config = dict(
    bottleneck='vq',
    encoder_norm='batchnorm',
    encoder_activation='silu',
    loss='mse',
    decoder_block='basic',
    decoder_attention=False,
    decoder_upsampling='transposed_conv',
    lr=0.0026,
    precondition_frequency=32,
    max_precond_dim=1024,
    l1_shrink=0.03,
)
Rows from block 14 of the encoder, named by matrix and row number. Each number is 128 + 24 x the weight over its row's rms, rounded and kept within 0 to 255. All counts start at 0. After the name is the row's rms in percent of the matrix's.
# convs0: reduce pointwise conv (encoder.blocks.14.convs.0.weight, 160x432x1x1), inputs 324-431
convs0.22 066 [130 134 155 125 128 140 124 130 128 124 128 125 115 130 130 138 149 152 128 129 156 128 156 129 120 134 153 128 146 166 134 130 139 128 123 129 126 129 128 161 160 129 241 155 125 129 153 129 153 125 128  17 151 126 152 128 140 128 138 102  56 131 139 255 139 132 128 140 147 137 128 136 114 128 117 128 133 100 124 136 128 128 146 130 130 155 134 126 132 106 147 133 138 111 123 128 128 153 135 133 149 128 177 134 118 128 128 136]
convs0.23 109 [129 126  71 128 129 113 128 128 130 137 128 126 127 131 128 126  73 118 129 127 128 128 124 107  93 123 119 127  88 100 141 129 125 119 127 128 128 128 130 112 120 128 119 111 128  83 115 128 126 128 127 125 114 131  64 130 127 128 127 128 120 128 138 192 131 133 127 104 104 120 129 122 128 123 125 124 128 128  62 129 128 135 116 122 124 103 127 128 129 128  84 128 124 134 127 126 130 105 120 113 118 146 229 125 112 122 127 128]
convs0.24 086 [128 132 127 147 140 129 124 128 122 124 128 155 100 116 128 170 115 130 136 125 130 128 132 179  84 131 127 128 106 185 136  98 140 126 127 130 126 131 130  99 118 144 128 121 115  87 103 127 132 126 128  58 101 167 126 152 110 130 129 128 126 149 128 130 129 142 135 128  88 133 130 137 131 128 116 130 120 126 122 127 127 127 114 131 130 127 127 132 160 159 133 128  90 121 128 131 128 121 133 135 121 140 127 131 102 122 126 127]
convs0.25 052 [137 125 129 135 141 128 128 139 130 124 125 135 142 129 127 150 129 129 131 129 116 102 128 129 121 131 128 129 129 152 124 128 182 106 122 152 137 146  83 128 129 131  36 129 115 193 129 148 125 127 125 110 129 130 129 133 101 124 124 129 133 154 128 116 134 138 126 128 128 128 153 180 130 126 153 124 128 144 128 128 115 128 129 117  72 129 129 129 122 135 129 126 128 129 122 156 132 129 128 128 128 139 112 143 121 115 116 130]
convs0.26 037 [128 128 128 128 132 128 141 128 131 128 122 121 128 119 117 128 128 128 128 128 128 128 128 133 128 128 128 128 128 128 128 128 128 128 128 128 128 128 128 128 128 128 120 128 128 139 128 128 128 128 127 128 128 128 128 128 128 128 128 133 104 128 129 136 128 128 128 128 128 128 128 128 128 123 128 128 128 158 128 128 119 128 128 120 128 128 128 128 128 129 128 125 128 128 121 128  72 128 128 128 128 128 128 128 128 128 128 128]
convs0.27 029 [128 130 128   0 129 128 128 128 121 126 124  83 127 138 109 128 128 128 128 195 128  96 128 122 128 128 128 147 128 128 127 128 128 128 128 133 128 132 109 128 128 128 124 128 128 196 128 128 128 128 127 125 128 128 128 128 128 127 128 134 119 128 115 144 128 127 128 128 128 128 128 128 128 127 128 128 128 151 155 155  86 128 128 135 128 128 128 128 128   8 128 128 128 128  89 128  79 128 128 128 128 128 128 128 128 160 128 128]
convs0.28 034 [128 127 128 125 128 128 128 128 128 128  52 129 128 128  46 128 128 128 128  71 128 129 128 128 128 128 128 156 128 128 128 128 128 129 128 110 128 128 128 128 128 128 128 128 148 129 128 128 128 128 128 128 128 128 128 128 128 128 128 128 133 128  46 132 128 128 128 128 128 128 128 128 128 126 128 128 128 193 120 128 147 128 128 129 128 128 128 128 128 128 128 123 128 128 126 128   0 128 128 128 128 128 128 128 128 121 143 128]
convs0.29 082 [126 129 122 120 194 119 124 129 129 128 128 119 109 129 129 135 123 124 118 127 129 115 122  80 134 134 124 138 119 127  49 119 125 115 135 129 129 137 126 122 122 126 128 122 110 128 115 140 132 117 128  88 123 124 123 125 129 131  95 127 121 134 129 134 124 147  39 126 125 105 129 132 128 129 123 132 120 128 130 128 128 124 122 128 125 122 129 119 127 125 124 129  90 128 118 134 128 122 123 103 127 129 128 131  56 111 136 127]
convs0.30 100 [124 128 128 128 146 128 129 132 128 129 204 126 255 126 129 142 128 128 128 128 129 132 128 128 128 129 128 133 128 127 129 128 128 122 125 125 127 130 124 127 128 135 126 128 128 127 128 129 110 131 129 128 128 128 128 135  56 127 127 127 130 154 128 132 138 132 120 128 128 128 128 128 132 128 129 125 129 125 144 128 124 122 128 125 139 128  72 130 127 126 128 128 129 101 255 128 128 128 131 127 126 133 128 141 142 129 129 142]
convs0.31 134 [129 130 126 126 106 129 133 124 116 153 128 142 114  81 128 129 109 116 129 129 131 135 119 130 118 128 108 131 126 118 127 126 123 156 132   0 123 122 112 128 123 132 125 126 140 123 120 122 126 154 128 103 127 124 126 129 104 129 128 126 128 129 130 122 128 126 127 128 128 126  94 127 128 128 125 125 126 129 245 127 130 126 127 129 125 127 246 165 124 106 126 129 120 122 128 114 130 126 119 117 128 127 130 128 114 152 133 116]
convs0.32 167 [129 128 189 129 128 181 124 128 128 126 128 128 129 128 110 124 158 180 128 118 127 128 177 131 130 128 189 128 189 133 128 128 125 128 130 128 116 129 130 169 179 130 131 202 125 129 159 129 128 127 128 130 202 128 206 128 128 127 128 128 127 129 128 128 143 129 125 152 147 167 129 148 128 128 118 128 129 128 128 127 130 130 171 123 128 205 129 128 128 128 186 128 132 143 128 129 114 181 143 165 126 131 126 135 128 127 126 129]
convs0.33 070 [113 120 129 130 136 128 104 134 128 163 104 135 127 129 128 128 129 129 132 111  82 130 128 128  98  64 129 255 129  12 144 127 130 139 118 128 130 138 116 128 129 129 129 129 128 129 128 130 128 134 128 128 129  57 129 131 129 123  67 129 130 135 128 113 129 140 125 129 128 128 134 103  97 129 128 128 128 125  56 100 120 122 129 126 124 129 117 131  97 117 129 128 128 107 129 132 128 129 128 129 130 149 122 123 143 129 146 130]
convs0.34 174 [111 128 131 130 125 132 130 128 130 179 127 128 127 146 127 128 130 139 163 130 126 116 132 153 126 126 130 127 130 129 129 130 129 127 116 124 129 132 129 130 131 139 205 131 131 171 131 127 131 172 128 118 131 130 131 128 129 128 149 130 128 128 128 122 108  77 128 130 129 131 128 128 129 128 112 130 141 121 127 236 117 106 131 127 128 130 129 124 138 129 131 128 130 130 127 128 127 130 132 130 128 128 127 126 114 162 113 128]
convs0.35 039 [128 128 128 150 129 128 128 128 124 128  10 128 128 128  59 128 128 128 128 128 128 128 128 128 128 128 128 128 128 128 128 128 128 128 128 128 128 128 128 128 128 128 128 128 128 136 128 128 128 128 128 128 128 128 128 128 128 128 128 185 255 128 129 129 128 128 128 128 128 128 128 128 128   8 128 128 128 128 128 128 128 128 128 129 128 128 128 128 128 128 128  79 128 128 128 128  90 128 128 128 128 128 128 128 128 128 128 128]
convs0.36 096 [127 130 117 129 128 118 123 123 128 115 194 131 176 129 127 128 130 114 129 125  66 132 123 103 148  80 114 120 115 127 129 135 128 133 129 255 126 117 127 129 125 101 127 119 128 141 113 123 227 129 130 144 124 128 116 106  75 132 129 128 126 123 126 126 115 128 134 127 125 123 121  90 128 128 128 255 126 131 106 109 132 128 121 125 128 118 130 123 128 126 128 129 129 132 255 126 128 113 125 129 125 132 125  76 134 130 124 168]
convs0.37 040 [128 128 128 148 130 128 128 128 145 127 128 129 127 128 120 128 128 128 128 128 128 141 128 128 128 128 128 128 128 128 128 128 128 128 128 128 128 128 128 128 128 128 128 128 128  20 128 128 128 128 128 128 128 128 128 128 128 128 128 128 133 128 230 129 128 128 128 128 128 128 128 128 128 128 128 128 128 128 131 119 128 128 128 120 128 128 128 128 128 220 128 128 128 128 132 128 128 128 128 128 128 128 128 128 128 128 128 128]
convs0.38 065 [128 129 128 127  72 128 128 128 131 128 105 123 128 128 103 128 128 128 129 129 128 128 128 128 128 128 128 126 128 128 128 128 128 128 128 110 128 128 139 128 128 128 145 128 128 128 128 128 128 128 128 128 128 128 128 128 128 128 128 147 171 128 128 135 128 128 128 128 128 128 128 128 128 130 128 128 128 126 128 173 128 128 128 134 128 128 128 128 128   0 128 103 128 128 130 128  87 128 128 128 128 128 128 128 128 128 128 128]
convs0.39 161 [128 125 130 111 124 127 111 126 126  92 128 101 158 125 127 148 134 130 101 116 128 121 128 127 109 129 131 127 130 128 137 122 129 131 132 255 122 115 128 101 131 128 131 130 122  75 134 121 174 107 126 128 129 129 130 128 128 120 128 129 146 128 128 130 140 239 133 128 135 129 105 133 110 125  83 132 133 134   9 119 134 134 130 122 130 129 128 129 127 128 128 129 128 128 126 120 126 130 133 128 124 129 137 132  91 120 129 128]
convs0.40 048 [129 128 125 134 128 125 155 128 128 157 128 163 126 255 125 124 126 125 125 137 128 138 125 129 147 128 127 127 125 128  95 136 124 126 128 125 156 128 127 127 125 127 133 125 143 255 124 129 126 128 130 122 125 135 125 134 127  32 124 126 255 100 127 121 124 112 133 125 123 127 129 113 146 127 151 126 128 156 158 128 113 128 125 128 127 125 128 158 128 123 125 128 121 222 128 128 128 125 124 127 126  40 128 127 147 128 128 128]
convs0.41 034 [127 128 128 133 127 128 135 128 185 135 138  94 125 128 138 128 128 128 128 128 128  44 128 128 129 128 128 122 128 128 128 128 128 128 126 130 128 128 120 128 128 128 111 128 128 128 128 128 128 128 128 128 128 153 128 128 128 132 128 131 127 128 125 127 128 126 130 128 128 128 128 128 128 148 128 128 128 123 128 127 118 127 128 120 128 128 128 138 128 125 128 129 128 128  91 128 128 128 128 128 128 128 128 128 128 129 123 128]
convs0.42 018 [128 128 128 138 237 128 128 128 141 128 127 120 128 132 128 128 128 128 128 128 128 100 128 128 128 128 128 127 128 128 128 128 128 128 128 130 128 128 128 128 128 128 128 128 128 131 128 128 128 128 128 128 128 128 128 128 128 134 128 160  41 128 128 128 128 128 128 128 128 128 128 128 129 167 128 128 128 126 105  99 159 128 128 128 128 128 128 125  72 126 128 193 128 128 113 128 114 128 128 128 128 128 128 128 128 128 128 128]
convs0.43 050 [128 128 128   0 128 128 128 128 128 134 129 128 128 130 127 128 128 128 128 128 128 128 128 128 128 128 128 125 128 128 128 128 128 128 128 128 128 128 128 128 128 128 128 128 128 126 128 128 128 128 128 128 128 128 128 128 128 128 128 128 128 128 130 135 128 128 128 128 128 128 128 128 128 128 128 128 128 127 128 139 105 128 128 128 128 128 128 128 128 130 128 128 128 128 128 128 128 128 128 128 128 128 128 128 128 143 128 128]
convs0.44 054 [116 107 119 120 196 118 128 130  14 122 128 119 105 126 125 137 119 119 100 128 126 156 118 128 138 130 118 130 119  93 126 128 127 126 115 138 141 146 122 118 119 129 128 119 127 164 118 140 117 120 126 100 119  59 118 132 129 128  63 131 128 142 128 135 115 158 127 118 121  93 137 129 124 129 134 117 107 130 125 125 124 128 119  99 116 119 126 128  75 154 118 128 112  94 123 131 121 119 104  92 121 128 128 143 125 115 128 116]
convs0.45 090 [127 129 133 128 127 140 128 129 135 118 127 131 134 130 128 127 145 157 132 128 131 127 135 127 226 120 141 128 143 128 178 127 130 117 128 130 128 127 129 147 156 126 192 134 130  96 150 128 180 122 130 168 135 128 136 126 112 131 151 128 127 126 129 129 209 129 128 141 154 128 127 109 115 129 128 151 136 127 129 130 126 134 135 129 143 134 134 125 130 127 147 129 127 128 179 128 129 143 136 139 128 129 223 106 184 128 119 123]
convs0.46 091 [128 129 120 128 122 127 128 139 126 125 128 130 133   5 129 126 107 123 129 122 135 115 128 145 123 123 118 124 128 128 114 128 130 120 135 127 125 136 137 128 120 139 128 120 128 127 124 136 125 118 128 128 120 117 120 128 155 148 126 128 140 161 119 127 128 148 128 128 122 127 130 133 128 128 127 126 118 129 125 130 170 134 121 129 127 120 128 128 132 127 128 128 129 128 128 134 129 127 115 123 122 122 158 129 119  26 129 128]
convs0.47 058 [149 121 128 133 127 128  64 130 132 128 123 142   0 131 127 121 128 128 129 150 142 135 126 149 133 117 127 127 128 135 131 120 128 120 125 103 142 131 141 127 128 145 125 128 128 122 127 136 128 116 119 130 128 132 128 134 126  49 126 129 128 130 135 128 128 108  94 127 128 127 139 126 129 126 230 120 127 113 182 140 126 143 128 129 128 128 128 150  87 133 127 119 126 120 136 132 128 128 128 128 130 132 127 121 146 125 130 126]
convs0.48 138 [128  76 154 127 136 127 129 138 131 127 128 128 108 125 128 255 173 163 129 193 121 131 128 132 106 151 147 130 155 124 136 124 128 127  99 201 141 132 128 131 171 149 119 163 127 124 129 129 128 128 128 133 154 130 155 130 140 106 128 118  73 135 137 171 159 131 130 135 128 149 126 127 131 129 133 127 122 121 130 121  47 128 168 128 120 169  81 128 128 128 143 120 126 131 128 202 129 163 145 128 124 131 124 129 128 130 127 127]
convs0.49 032 [128 162 128 128  98 128 127 128 128 129 133  93 128 128 130 128 128 128 128 128 128 124 128 128 128 128 128 137 128 128 128 128 128 128 128 127 128 128 128 128 128 128 128 128 128 133 128 128 128 128 128 128 128 128 128 128 128 128 128 129   0 128 184 128 128 128 128 128 128 128 128 128 124 130 128 128 128 255 130 127 126 128 128 126 128 128 128 129 128 137 128 201 128 128 124 128  81 128 128 128 128 128 125 128 128 128 128 128]
convs0.50 027 [128 128 128 177 128 128 128 128 128 105  84 125 128 121  75 128 128 128 128 128 128 152 128 128 128 128 128 252 128 128 132 128 128 128 128 133 128 128 128 128 128 128 128 128 128  93 128 128 128 128 128 128 128 128 128 128 128 128 128 154   0 128 125 105 128 129 128 128 128 128 128 128 128 125 128 128 128 128 126 131 146 128 128 128 128 128 128 127 128 128 128 128 128 128 117 128  83 128 128 128 128 128 128 128 128 128 128 128]
convs0.51 107 [121 127 132 123 132 173 128 128 120 129 128 133 126  98 128 130 148 153 121 128 131 139 133 130  73 133 122 135 125 127 128 125 126 139 133 128 216 128 109 199 137 132 133 134 127  65 131 128 112 130 124  75 148 123 128 141  96 118 123 121 134 130 124 126 130 127 141 116 120 118 113 127 128 121 121 122 119 128 129 120 134 115 122 161 128 130 104 129 123 128 121 128 123 127 136 127 128 150 126 127 128 148 128 158 100 126 137  99]
convs0.52 114 [126 133 128 129  42 128 123 134 129 126 129 136 129 166 128 132 128 127 121  50 126 125 132 123 122 138 128 125 127 133 149 128 133 129 108 135 128 128 121 128 140 120 255 128  96 122 126 128 128 136 128 114 128 128 128 125 109 219 158 128 160 129 100 125 130 128 128 121 121 123 124 161 130 128 128 128 128  40 121 128 119 115 128 127 130 128 127 131 144 140 128 128 128 129 126 128 130 128 120 128 125 143 114 152 130 127 126 128]
convs0.53 083 [119 131 129 128 132 130 139 129 128 156 131 133 129  65 130 139 129 129 129 135 255 130 131 131  80 153 129 129 128 128 128 100 137 128 122 140 131 128 113 128 128 132 128 128 173 113 123 128 127 143 101  71 129 135 129 128 129 117 128 125 128 132 128 126 130 130 128 128 128 130 127 146 137 129  60 124 117 127 121 145 129 112 128 130 123 129 130 128 128 145 109 131 130 113 130 126 131 129 130 128 128 127 132 151 115 125 124 130]
convs0.54 195 [129 129 127 127 147 126  66 127 130  54 128 118 120 100 125 110 129 127 123 124  89 199 127  89 155 124 127 127 127 127 112 132 127 133 130 255 117 121 128 123 127 106 150 127 103 188 130 124 249 119 125 140 127 128 127  81 129 146 127 191 130 127 128 127 127 179 111 127 128 127 125 127 101 127 128 221 128 139   0  88 131 137 127 124 128 127 128 117 134 128 127 128 128 125 125 124 126 127 126 128 136 116 128 110 180 128 128 130]
convs0.55 074 [129 128 114 127  85 123 124 128 128 129 128 126  99 123 130  82 114 115 129 127 138 127 122 130 174 133 109 130 103 128  98 125 124 128 127 102 125 129 127 121 121 131 154 114 127 116 114 130 106 143 129 120 111 128 114 131 250 125 122 123 128 122 126 128 123  91 111 123 118 120 130 127 128 128 131 120 119 127 130 217 128 129 121 133 124 114 128 133 124 128 120 128 128 128 127 128 134 115  86 120  99 123 126 129 126 123 128 128]
convs0.56 088 [127 122 124 127 126 125 123  70 124 128 119 141 153 165 129 122 127 124 132 128 127 147 128 123 127 128 125 127 125 130 121 119 129 255 128 118 128   9  93 127 124 117 200 124 128 105 125  75 127 143 127 133 124 128 124 129 111 137 125 126 130 106 123 123 124 103 103 127 126 125  84 123 105 121 137 128 119 126 128 133 168  94 124 137 127 124 126 128 215  24 124 122 119  98 140  94 130 124 124 126 128 130 128 123 129 141 128 131]
convs0.57 165 [128 248 114 127 128 111 129 128 127 128 130 127 178 117 131 130 117 116 127  92 129 128 120 129 117 137 113 129 110 128 127 128 129 128 128 180 128 128 126 117 121 131 134 113 133 128 122 128 117 132 129 101 114 128 114 129 139 127 123 127 124 133 123 126 125 128 126 112 120 123 128 130 128 143 107 113 128 113  78 126 127 125 117 128 127 114 121 132 144 128 121 125 128 100 122 129 129 114 127 124 125 128 126 136  75 125 131 133]
convs0.58 057 [128 128 128 128 128 128 128 128 134 130 156 128 128 128 202 128 128 128 128 128 128 127 128 128 128 128 128 128 128 128 128 128 128 128 128 129 128 128 128 128 128 128 128 128 128 129 128 128 128 128 128 128 128 128 128 128 128 128 128 112 121 128 129 128 128 128 128 128 128 128 128 128   0 170 128 128 128 128 128 128 125 128 128 130 128 128 128 128 128 128 128 173 128 128 128 128 149 128 128 128 128 128 128 128 128 128 128 128]
convs0.59 127 [121 128 124 128 127 123 127 127 127 128 125 128 120 128 128 130 124 124 110 127 127 128 125 132 127 127 124 129 124 128   0 128 126 136 132 119 130 128 121 126 124 132 146 124 114 140 123 128 128 130 127  20 124 128 124 131 115 124 100 128 123 135 128 128 126 131 101 124 123 124 127 122 134 122 125  67 131 127 128 126 128 116 124 134 125 124 126 133 128 126 123 128 150 122 125 128 127 124 124 124 124  53 124 130 119 128 131 126]
convs0.60 136 [115 129 128 128 116 132 128 128 110  40 129 126 127 119 129 128 129 129 130 124 130 129 129 159 127 128 129 125 129 128 155 128 146  94 156 129 128 128 127 129 122 146 126 128 137 134 129 125 128  78 129 128 129 128 128 129 128  80 128 127 128 133 128 128 134 255 121 130 128 111 127 130 129 128 106 128 128 147 123 127 128 128 128 129 128 128 128 127 128 125 129 130 128 128  98 128 129 128 130 130 129 143 118 129 128 126 118 128]
convs0.61 156 [125 106 108 128 131  99 128 140 128 129 128 129 130  72 128 133 114 117 134 130 151 129 116 128 121 120 107 128 112 129 128 125  98 127  77 113 148 130 126 126 113 128 128 108 127 128 114 128 113 131 126 140 101 128 107 130 173 128 127 127 128 128 134 130 126 128  93 126 125 107 129 124 130 172 128 117 128 128 128 141  97 126 115 135 217 107 107 128 132 128 124 127 128 125 128 129 128 102 126 121 116 132 130 128 122 128 128 131]
convs0.62 095 [124  99 137 130 130 137 105  82 104 176 127 128 132 119 127 127 133 136 128 128 129 132 136 128 148 124 137 154 137 128 125 130 135 201 128 138 125   0  83 138 137 135 133 137 115 159 137  29 148 149 132 131 137 115 137 134 128  88 127 128 134  94 127 112 128 118 152 136 136 138  76 105 129 128 139 138 137 127 125 114 127 114 136 128 133 137 107 152  83  89 137 100 132 129 133 115 128 137 140 136 135 126 117 124 134 132 170  49]
convs0.63 108 [129 120 169 128 126 154 122 126  98 127 128 129 143 121 124 139 168 185 122 125 135 127 183 127 160 144 174 118 164 124 129 142 139 128 130 128 127 124 135 163 174 126 157 175 122  96 176 126 136 128 125 149 178 113 174 125 130 130 127 111  91 124 125 125 162 121 132 199 174 164 129 129 120 125 128 138 135 128 134 128 128 130 169 123 151 174 125 128 128 126 169 120 177 128 127 125 129 186 163 151 178 136 130 127 151 139 125 181]
convs0.64 074 [133  77 128 128 129 129 129 128 128 127 128 130 126 110 128 117 128 128 130 208 119 128 129 130 128 123 129 118 123 147 142 129 130 128 140 128 155 126 135 129 128 129 128 128 128 128 128 128 131 114 112 161 128 128 128 129 123 128 135 110 128 120 133 130 129 145 131 129 128 129 128 128 128 125 125 131 131 128 132 128 131 156 128 255 128 128 121 128 116 129 128 115 116 126 128 125 128 128 129 129 128 128 119 114 141 129 128  65]
convs0.65 172 [134 130 127 128 128 129 128 100 128 127 128 127 127 146 128 110 132 127 104 108 114 112 128 128 131  95 127 126 127 127 115 128 128 251 129  42 118 100 130 127 128 128 147 127 140 136 128 126 129 126 142 128 127 128 127 128 121 163 107 128 128 126 113  85 127 128 127 127 136 127 115 117 128 129 145 116 128 126  85 100 158 130 127 109 146 127 128 128 155 118 128 134 127  96 127 124 128 127 127 128 128 121  89 112 145 139 128 141]
convs0.66 114 [128 128 128 127 128 128 128 158 128 133 125 128 137 130 129 125 138 134 128 123 255 129 129 129 123 127 128 127 128 117 136 133 127 129 102 121 255 128 128 140 128 127 129 128 128 111 130 182 129 135 129 135 128 128 128 128 129 128 128 126 124 124 131 136 128 115 128 128 131 128 128 132 112 129 128 128 122 125 127 198 120 126 128 136 128 128 128 121 108 252 128 128 146 114 128 203 128 128 128 139 128 133 134 126 123 164 125 128]
convs0.67 077 [128 128  80  87 126 117 128 129 218 135 130 117 131 128 125 115 125 103 132 109 132 127 123 122 126 125  89 128  65 129 188 124 124 128 128  94 129 128 120  79  66 123 103 119 129 165  99 129 125 139 127 133 106 128 102 128 128 124 129 132 129 128 132 128 140 130 169 109 119 123 127 122 123 127 131 126 129 147 132 127 127 128  95 114 127  99 128 133  90 126  61 127 129 123 125 127 125  97  98 124 102 177 129 126 127 128 129  80]
convs0.68 140 [118 130 128 127 128 127 128 128 132 255 128 131 128 156 128 121 128 127 128 129 128 125 128 125 127 115 127 128 127 128 129 129 128 188 127  87 135 129  41 128 128 123 101 128 133 128 128 128 128 255 128 156 128 126 128 122 128 125 142 124 142 128 130 119 111  62 128 127 128 128 128 126 128 128 120 129 128 114 129 127 127  53 128 128 131 128 128 122 128 128 127 130 128 130 131 132 129 128 127 128 128 129 127 113 130 206 124 154]
convs0.69 037 [128 123 128  86 160 128 134 128 127 125 129  74 128 127 129 128 128 128 128 128 128  99 128 132 128 128 128 231 128 128 129 128 128 127 128 128 132 130 128 128 128 128 105 128 128 153 128 128 128 128 128 128 128 128 128 128 128 142 128 115   0 128 131 149 128 135 128 128 128 128 128 128 131 128 128 128 128 130 128 127 129 128 128 129 128 128 128 129 127 136 128 127 128 128  97 128  51 128 128 128 128 128 128 128 128 113 126 128]
convs0.70 178 [128 153 128 123 126 128 128  79 128 129 133 128 136 153 129 128 127 128 130 127 139 134 127 129 127 193 128 117 128 161 128 127 129 129 128 176 128 112 128 106 128 129 159 128 132 128 128  78 123 128 128  79 128 128 128 130 134 126 162 126 128 129 129 123 128 128 127 128 128 128 100 173 128 131 130 124 129 112 128 133 129 128 128 127 116 128 128 130 128 119 128 133 129 128 129  97 136 128 128 125 156 129 127 167 128 128 128 123]
convs0.71 126 [128 126  82 127 131  95 128 128 128 130 127 132  91 133 149 128 104  98 128 134 128 126 119 128 152 128  73 128  96 137 137 128 130 128 142 127 139 128 128 116  74 128 119  82 128 128  77 128 128 128 134 129  92 115  86 128 147 128 141 124 121 129 132 128 102 130 135 116 119  80 132 128 128 143 130 130 128 129 155 128 128 129  64 146 129  81 127 128 113 128 124 128 129 113 128 128 141  84  64 110 120 148 128 128 152 127 124 122]
convs0.72 121 [148 130 131 128 138 128 132 128 128 130 128 128 128 128 127 144 133 130 128 125 134 127 126 226 124 141 131 168 131   0  97 129 127 134 128 128 128 127 172 128 131 157 131 131 124  91 128 136 129 131 128 128 131 128 131 168 128 127 100 128 128 159 124 128 128 126 134 132 116 128 148 135 104 128 127 128 129 126 102 127 128 126 130 126 128 131 125 128   0 128 134 128  86 128 128 128 128 130 131 129 129 126 129 219 128  87 139 128]
convs0.73 076 [129  61 132 124 129 130 128 129 128 120 128 127 131 125 128 157 128 132 124 138 132 129 132 143 131 126 132 126 129 126 130 129 132 125 130 127 142 134 129 134 132 154 127 132 114 118 132 130 125 126 120  61 132 128 132 146 121  60 102 127 126 188 128 128 137 175 126 132 115 133 132 155 162 129 128 126 137 126 132 125 127 131 132 128 128 132 130 127 128 114 131  52 128 128 127 135 128 132 132 119 131 129 125 175 130 123 125 129]
convs0.74 041 [170 128 123 124 126 124 126 146 124 102 129 127 217 130 141 135 125 124 129 131 129  95 122 127 134 114 124 145 123 124 115 124 127 107 122 127 205 163 128 124 123 132 128 123 140 142 123 157 157  97 130 162 124 125 123 126 134 103 137  96  65 133 128 130 125 128 133 125 118 124 136 124 134 129 120 150 120 131 147 136 116 125 123 207 129 123 130 120 128 167 124 137 125 112 127 187 132 123 124 127 120   0 135  92 127 130 113 129]
convs0.75 035 [128 133 128 129 125 128 114 128 114 128 177 140 128 149 186 128 128 128 120 126 128 132 128 124 128 128 128 109 128 128 128 128 128 163 128 128 100  75 128 128 128 128 134 128 128   0 128 117 128 128 181 128 128 128 128 128 128 128 128  61  89 128 125 125 128 123 128 128 128 128 128 128  93 219 128 128 128 128 127 129 157 128 128 145 128 128 128 128 128 126 128 147 128 128 129 128 157 128 128 128 128 128 139 128 128 128 128 128]
convs0.76 043 [128 128 128 128 128 128 128 128 163 128 107 128 128 128  47 128 128 128 128 154 128 128 128 128 128 128 128 128 128 128 128 128 128 128 128 128 128 128 128 128 128 128 128 128 128 129 128 128 128 128 128 128 128 128 128 128 128 128 128 128 181 128 167 148 128 128 128 128 128 128 128 128 128  36 128 128 128 128 128 126 128 128 128 128 128 128 128 128 128 128 128  28 128 128 128 128 128 128 128 128 128 128 128 128 128 128 128 128]
convs0.77 091 [128 129 122 128  88 125 130 136 133 125 127 117  38 127 129  90 119 122 141 126 130 116 126 129  95 126 123 116 126 141 138 129 128 126 129 111 134 134 123 127 123 128 122 123 127 129 124 136 107 126 129 103 122 129 122 134 142 128 126 126 124 140 128 116 128 136 125 123 117 124 132 129 138 128 128 105 128 120 142 131 123  88 122 141 127 122 128 197 129 134 117 113 128 130 127 134 128 122 126 125 116 136 131 127 127 128 128 101]
convs0.78 168 [  9 126 129 128 128 128 122 160 114 129 128 120 116 128 122 220 132 129 128 175 127 128 129 127 126 130 129 116 129  95 138 128 128 127  33 250 124 127  75 132 129 123 119 129 128 127 129 127 132 138 119 125 129 128 129 117 128  93 128 129 116 128 128 134 131 127 169 128 129 128 127 128 128 124 127 128 130 186 120 125  99  89 130 130 125 129 185  26 128 128 128 128 128 121 124 127 125 129 128 135 128 132 128 130 128 175  73 127]
convs0.79 083 [128 129 107 128 127  83 129 128 125 131 126 129 128 128  98 139  16 126 128 128 136 128 126 128  52 128  52 128 103 130 128 127 126 139 128 128 151 128 128 105  85 131 128  90 128 128 126 128 131 134 128 125  97 128 103 137 127 127 125 129 129 129 123 126 136 121 135  75  89  85 124 122 128 128 131 128 144 145 129 128 128 126   0 128 128 128 128 130 147 152  25 128 101 122 128 128 128  94 128 109 134 120 132 128   0 128 134 142]
convs0.80 118 [100 128 168 125 133 146 128 133 129 170 133 111 134 136 130 157 139 145 128 138 122 117 136 126 128 127 147 126 156 101 130 130 138 102  76 138 127 156 121 134 160 127 122 148 107 132 146 138 128 156 129 128 140 126 145 129 128 161 128 128 131 133 125 132 142 131 104 153 132 156 129 128 139 128 131 129 144 124 110 255   9 119 185 125 128 162 129 127 125 129 161 130 133 126 128 127 127 163 140 128 133 130 173 128 125 136 128 128]
convs0.81 099 [138 119 172 128 145 166 129 131  95 129 127 127 128 129 127 126 142 159 133 116 127 125 150 127 139  96 152 137 155 121 131 128 133 120 126 131 121 130 132 239 148 127 136 187 134 128 165 133 128 126 133 147 171  69 190 129 123 217 122 128 142 142  97 129 150 131 127 184 165 205 146 106 130 127 128 128 127 115 129 130 125 133 156 130 129 178 125 125 127 128 167 122 147 109 131 129 127 176 165 130 146 132 126 117 128 127 127 129]
convs0.82 132 [101 128 124 123 128 128 135 128 128 200 124 125 127 131 124 104 127 124 154 121 127  89 125 250 142 114 124 142 124 127 129 117 120 128 127 127 116 128 112 124 124 244 129 124 133 143 123 129 128 166 130 131 124 103 124 196 128 125  69 129 128 135 127 128 123 134 128 125 126 124 128 112 128 128 128 127 127 126 127 128 128 109 124 124 131 124 129 127 133 103 125 132 128 114 127 129 116 124 124 128 125 129 104 111 138 128 129 133]
convs0.83 089 [104 128 128 130 105 122 123 134 123 130 125 119 122 123 125 128 127 128 123 189 136 127 128 117 126 135 128 130 125 132 128 128 129 128 127 132 135 129  86 129 128 123 157 128 103 120 128 128 134 131 126 130 128 130 128 131 124 120 130 126 126 122 128 118 128 116 152 128 128 129 126 128 120 127 129 132 128 138  98 128 127  45 128 131 131 128 128 145 255 119 128 117 131  51 126 138 126 128 127 129 128 100 130 133 125 141 143 131]
convs0.84 089 [118 128 125 137 119 127 125 126 125 122 127 145 128 123 127 128 111 125 121 128 128 125 128 120 120 128 119 122 122 131 128 139 128 129 118 124 127 124  36 120 127 118 123 125 129 128 126 125 128 133 127 169 125 127 125 117 128 128 137 128 130 107 127 122  56  59 145 119 109  92 123 128 128 128 126 128 125 138 124 128 128  78 118 131 128 125 129 128  88 128 120 128 129 127 121 125 128 125 128 128 128  68  90 128 130 160 128 128]
convs0.85 087 [127 126  85 128 130 108 129 147 130 136 129 125 123  77 130 146  96  95 132 128 127 122 116 144 127 152  92 123 107 128 220 129 125 108 127 126 127 142 115 126  82 135  49  82 129 128 106 129  86 129 130 127  79 129  91 127 150 128 126 109 127 124 128 123 127 128  91 120 128 113 128 124 141 130 139 124 128 125 169 128 128 120  95 132 123  91 109 150  58 129 122 128 121 255 126 128 176  88  68  95 127 129 124 128 143 132 127 126]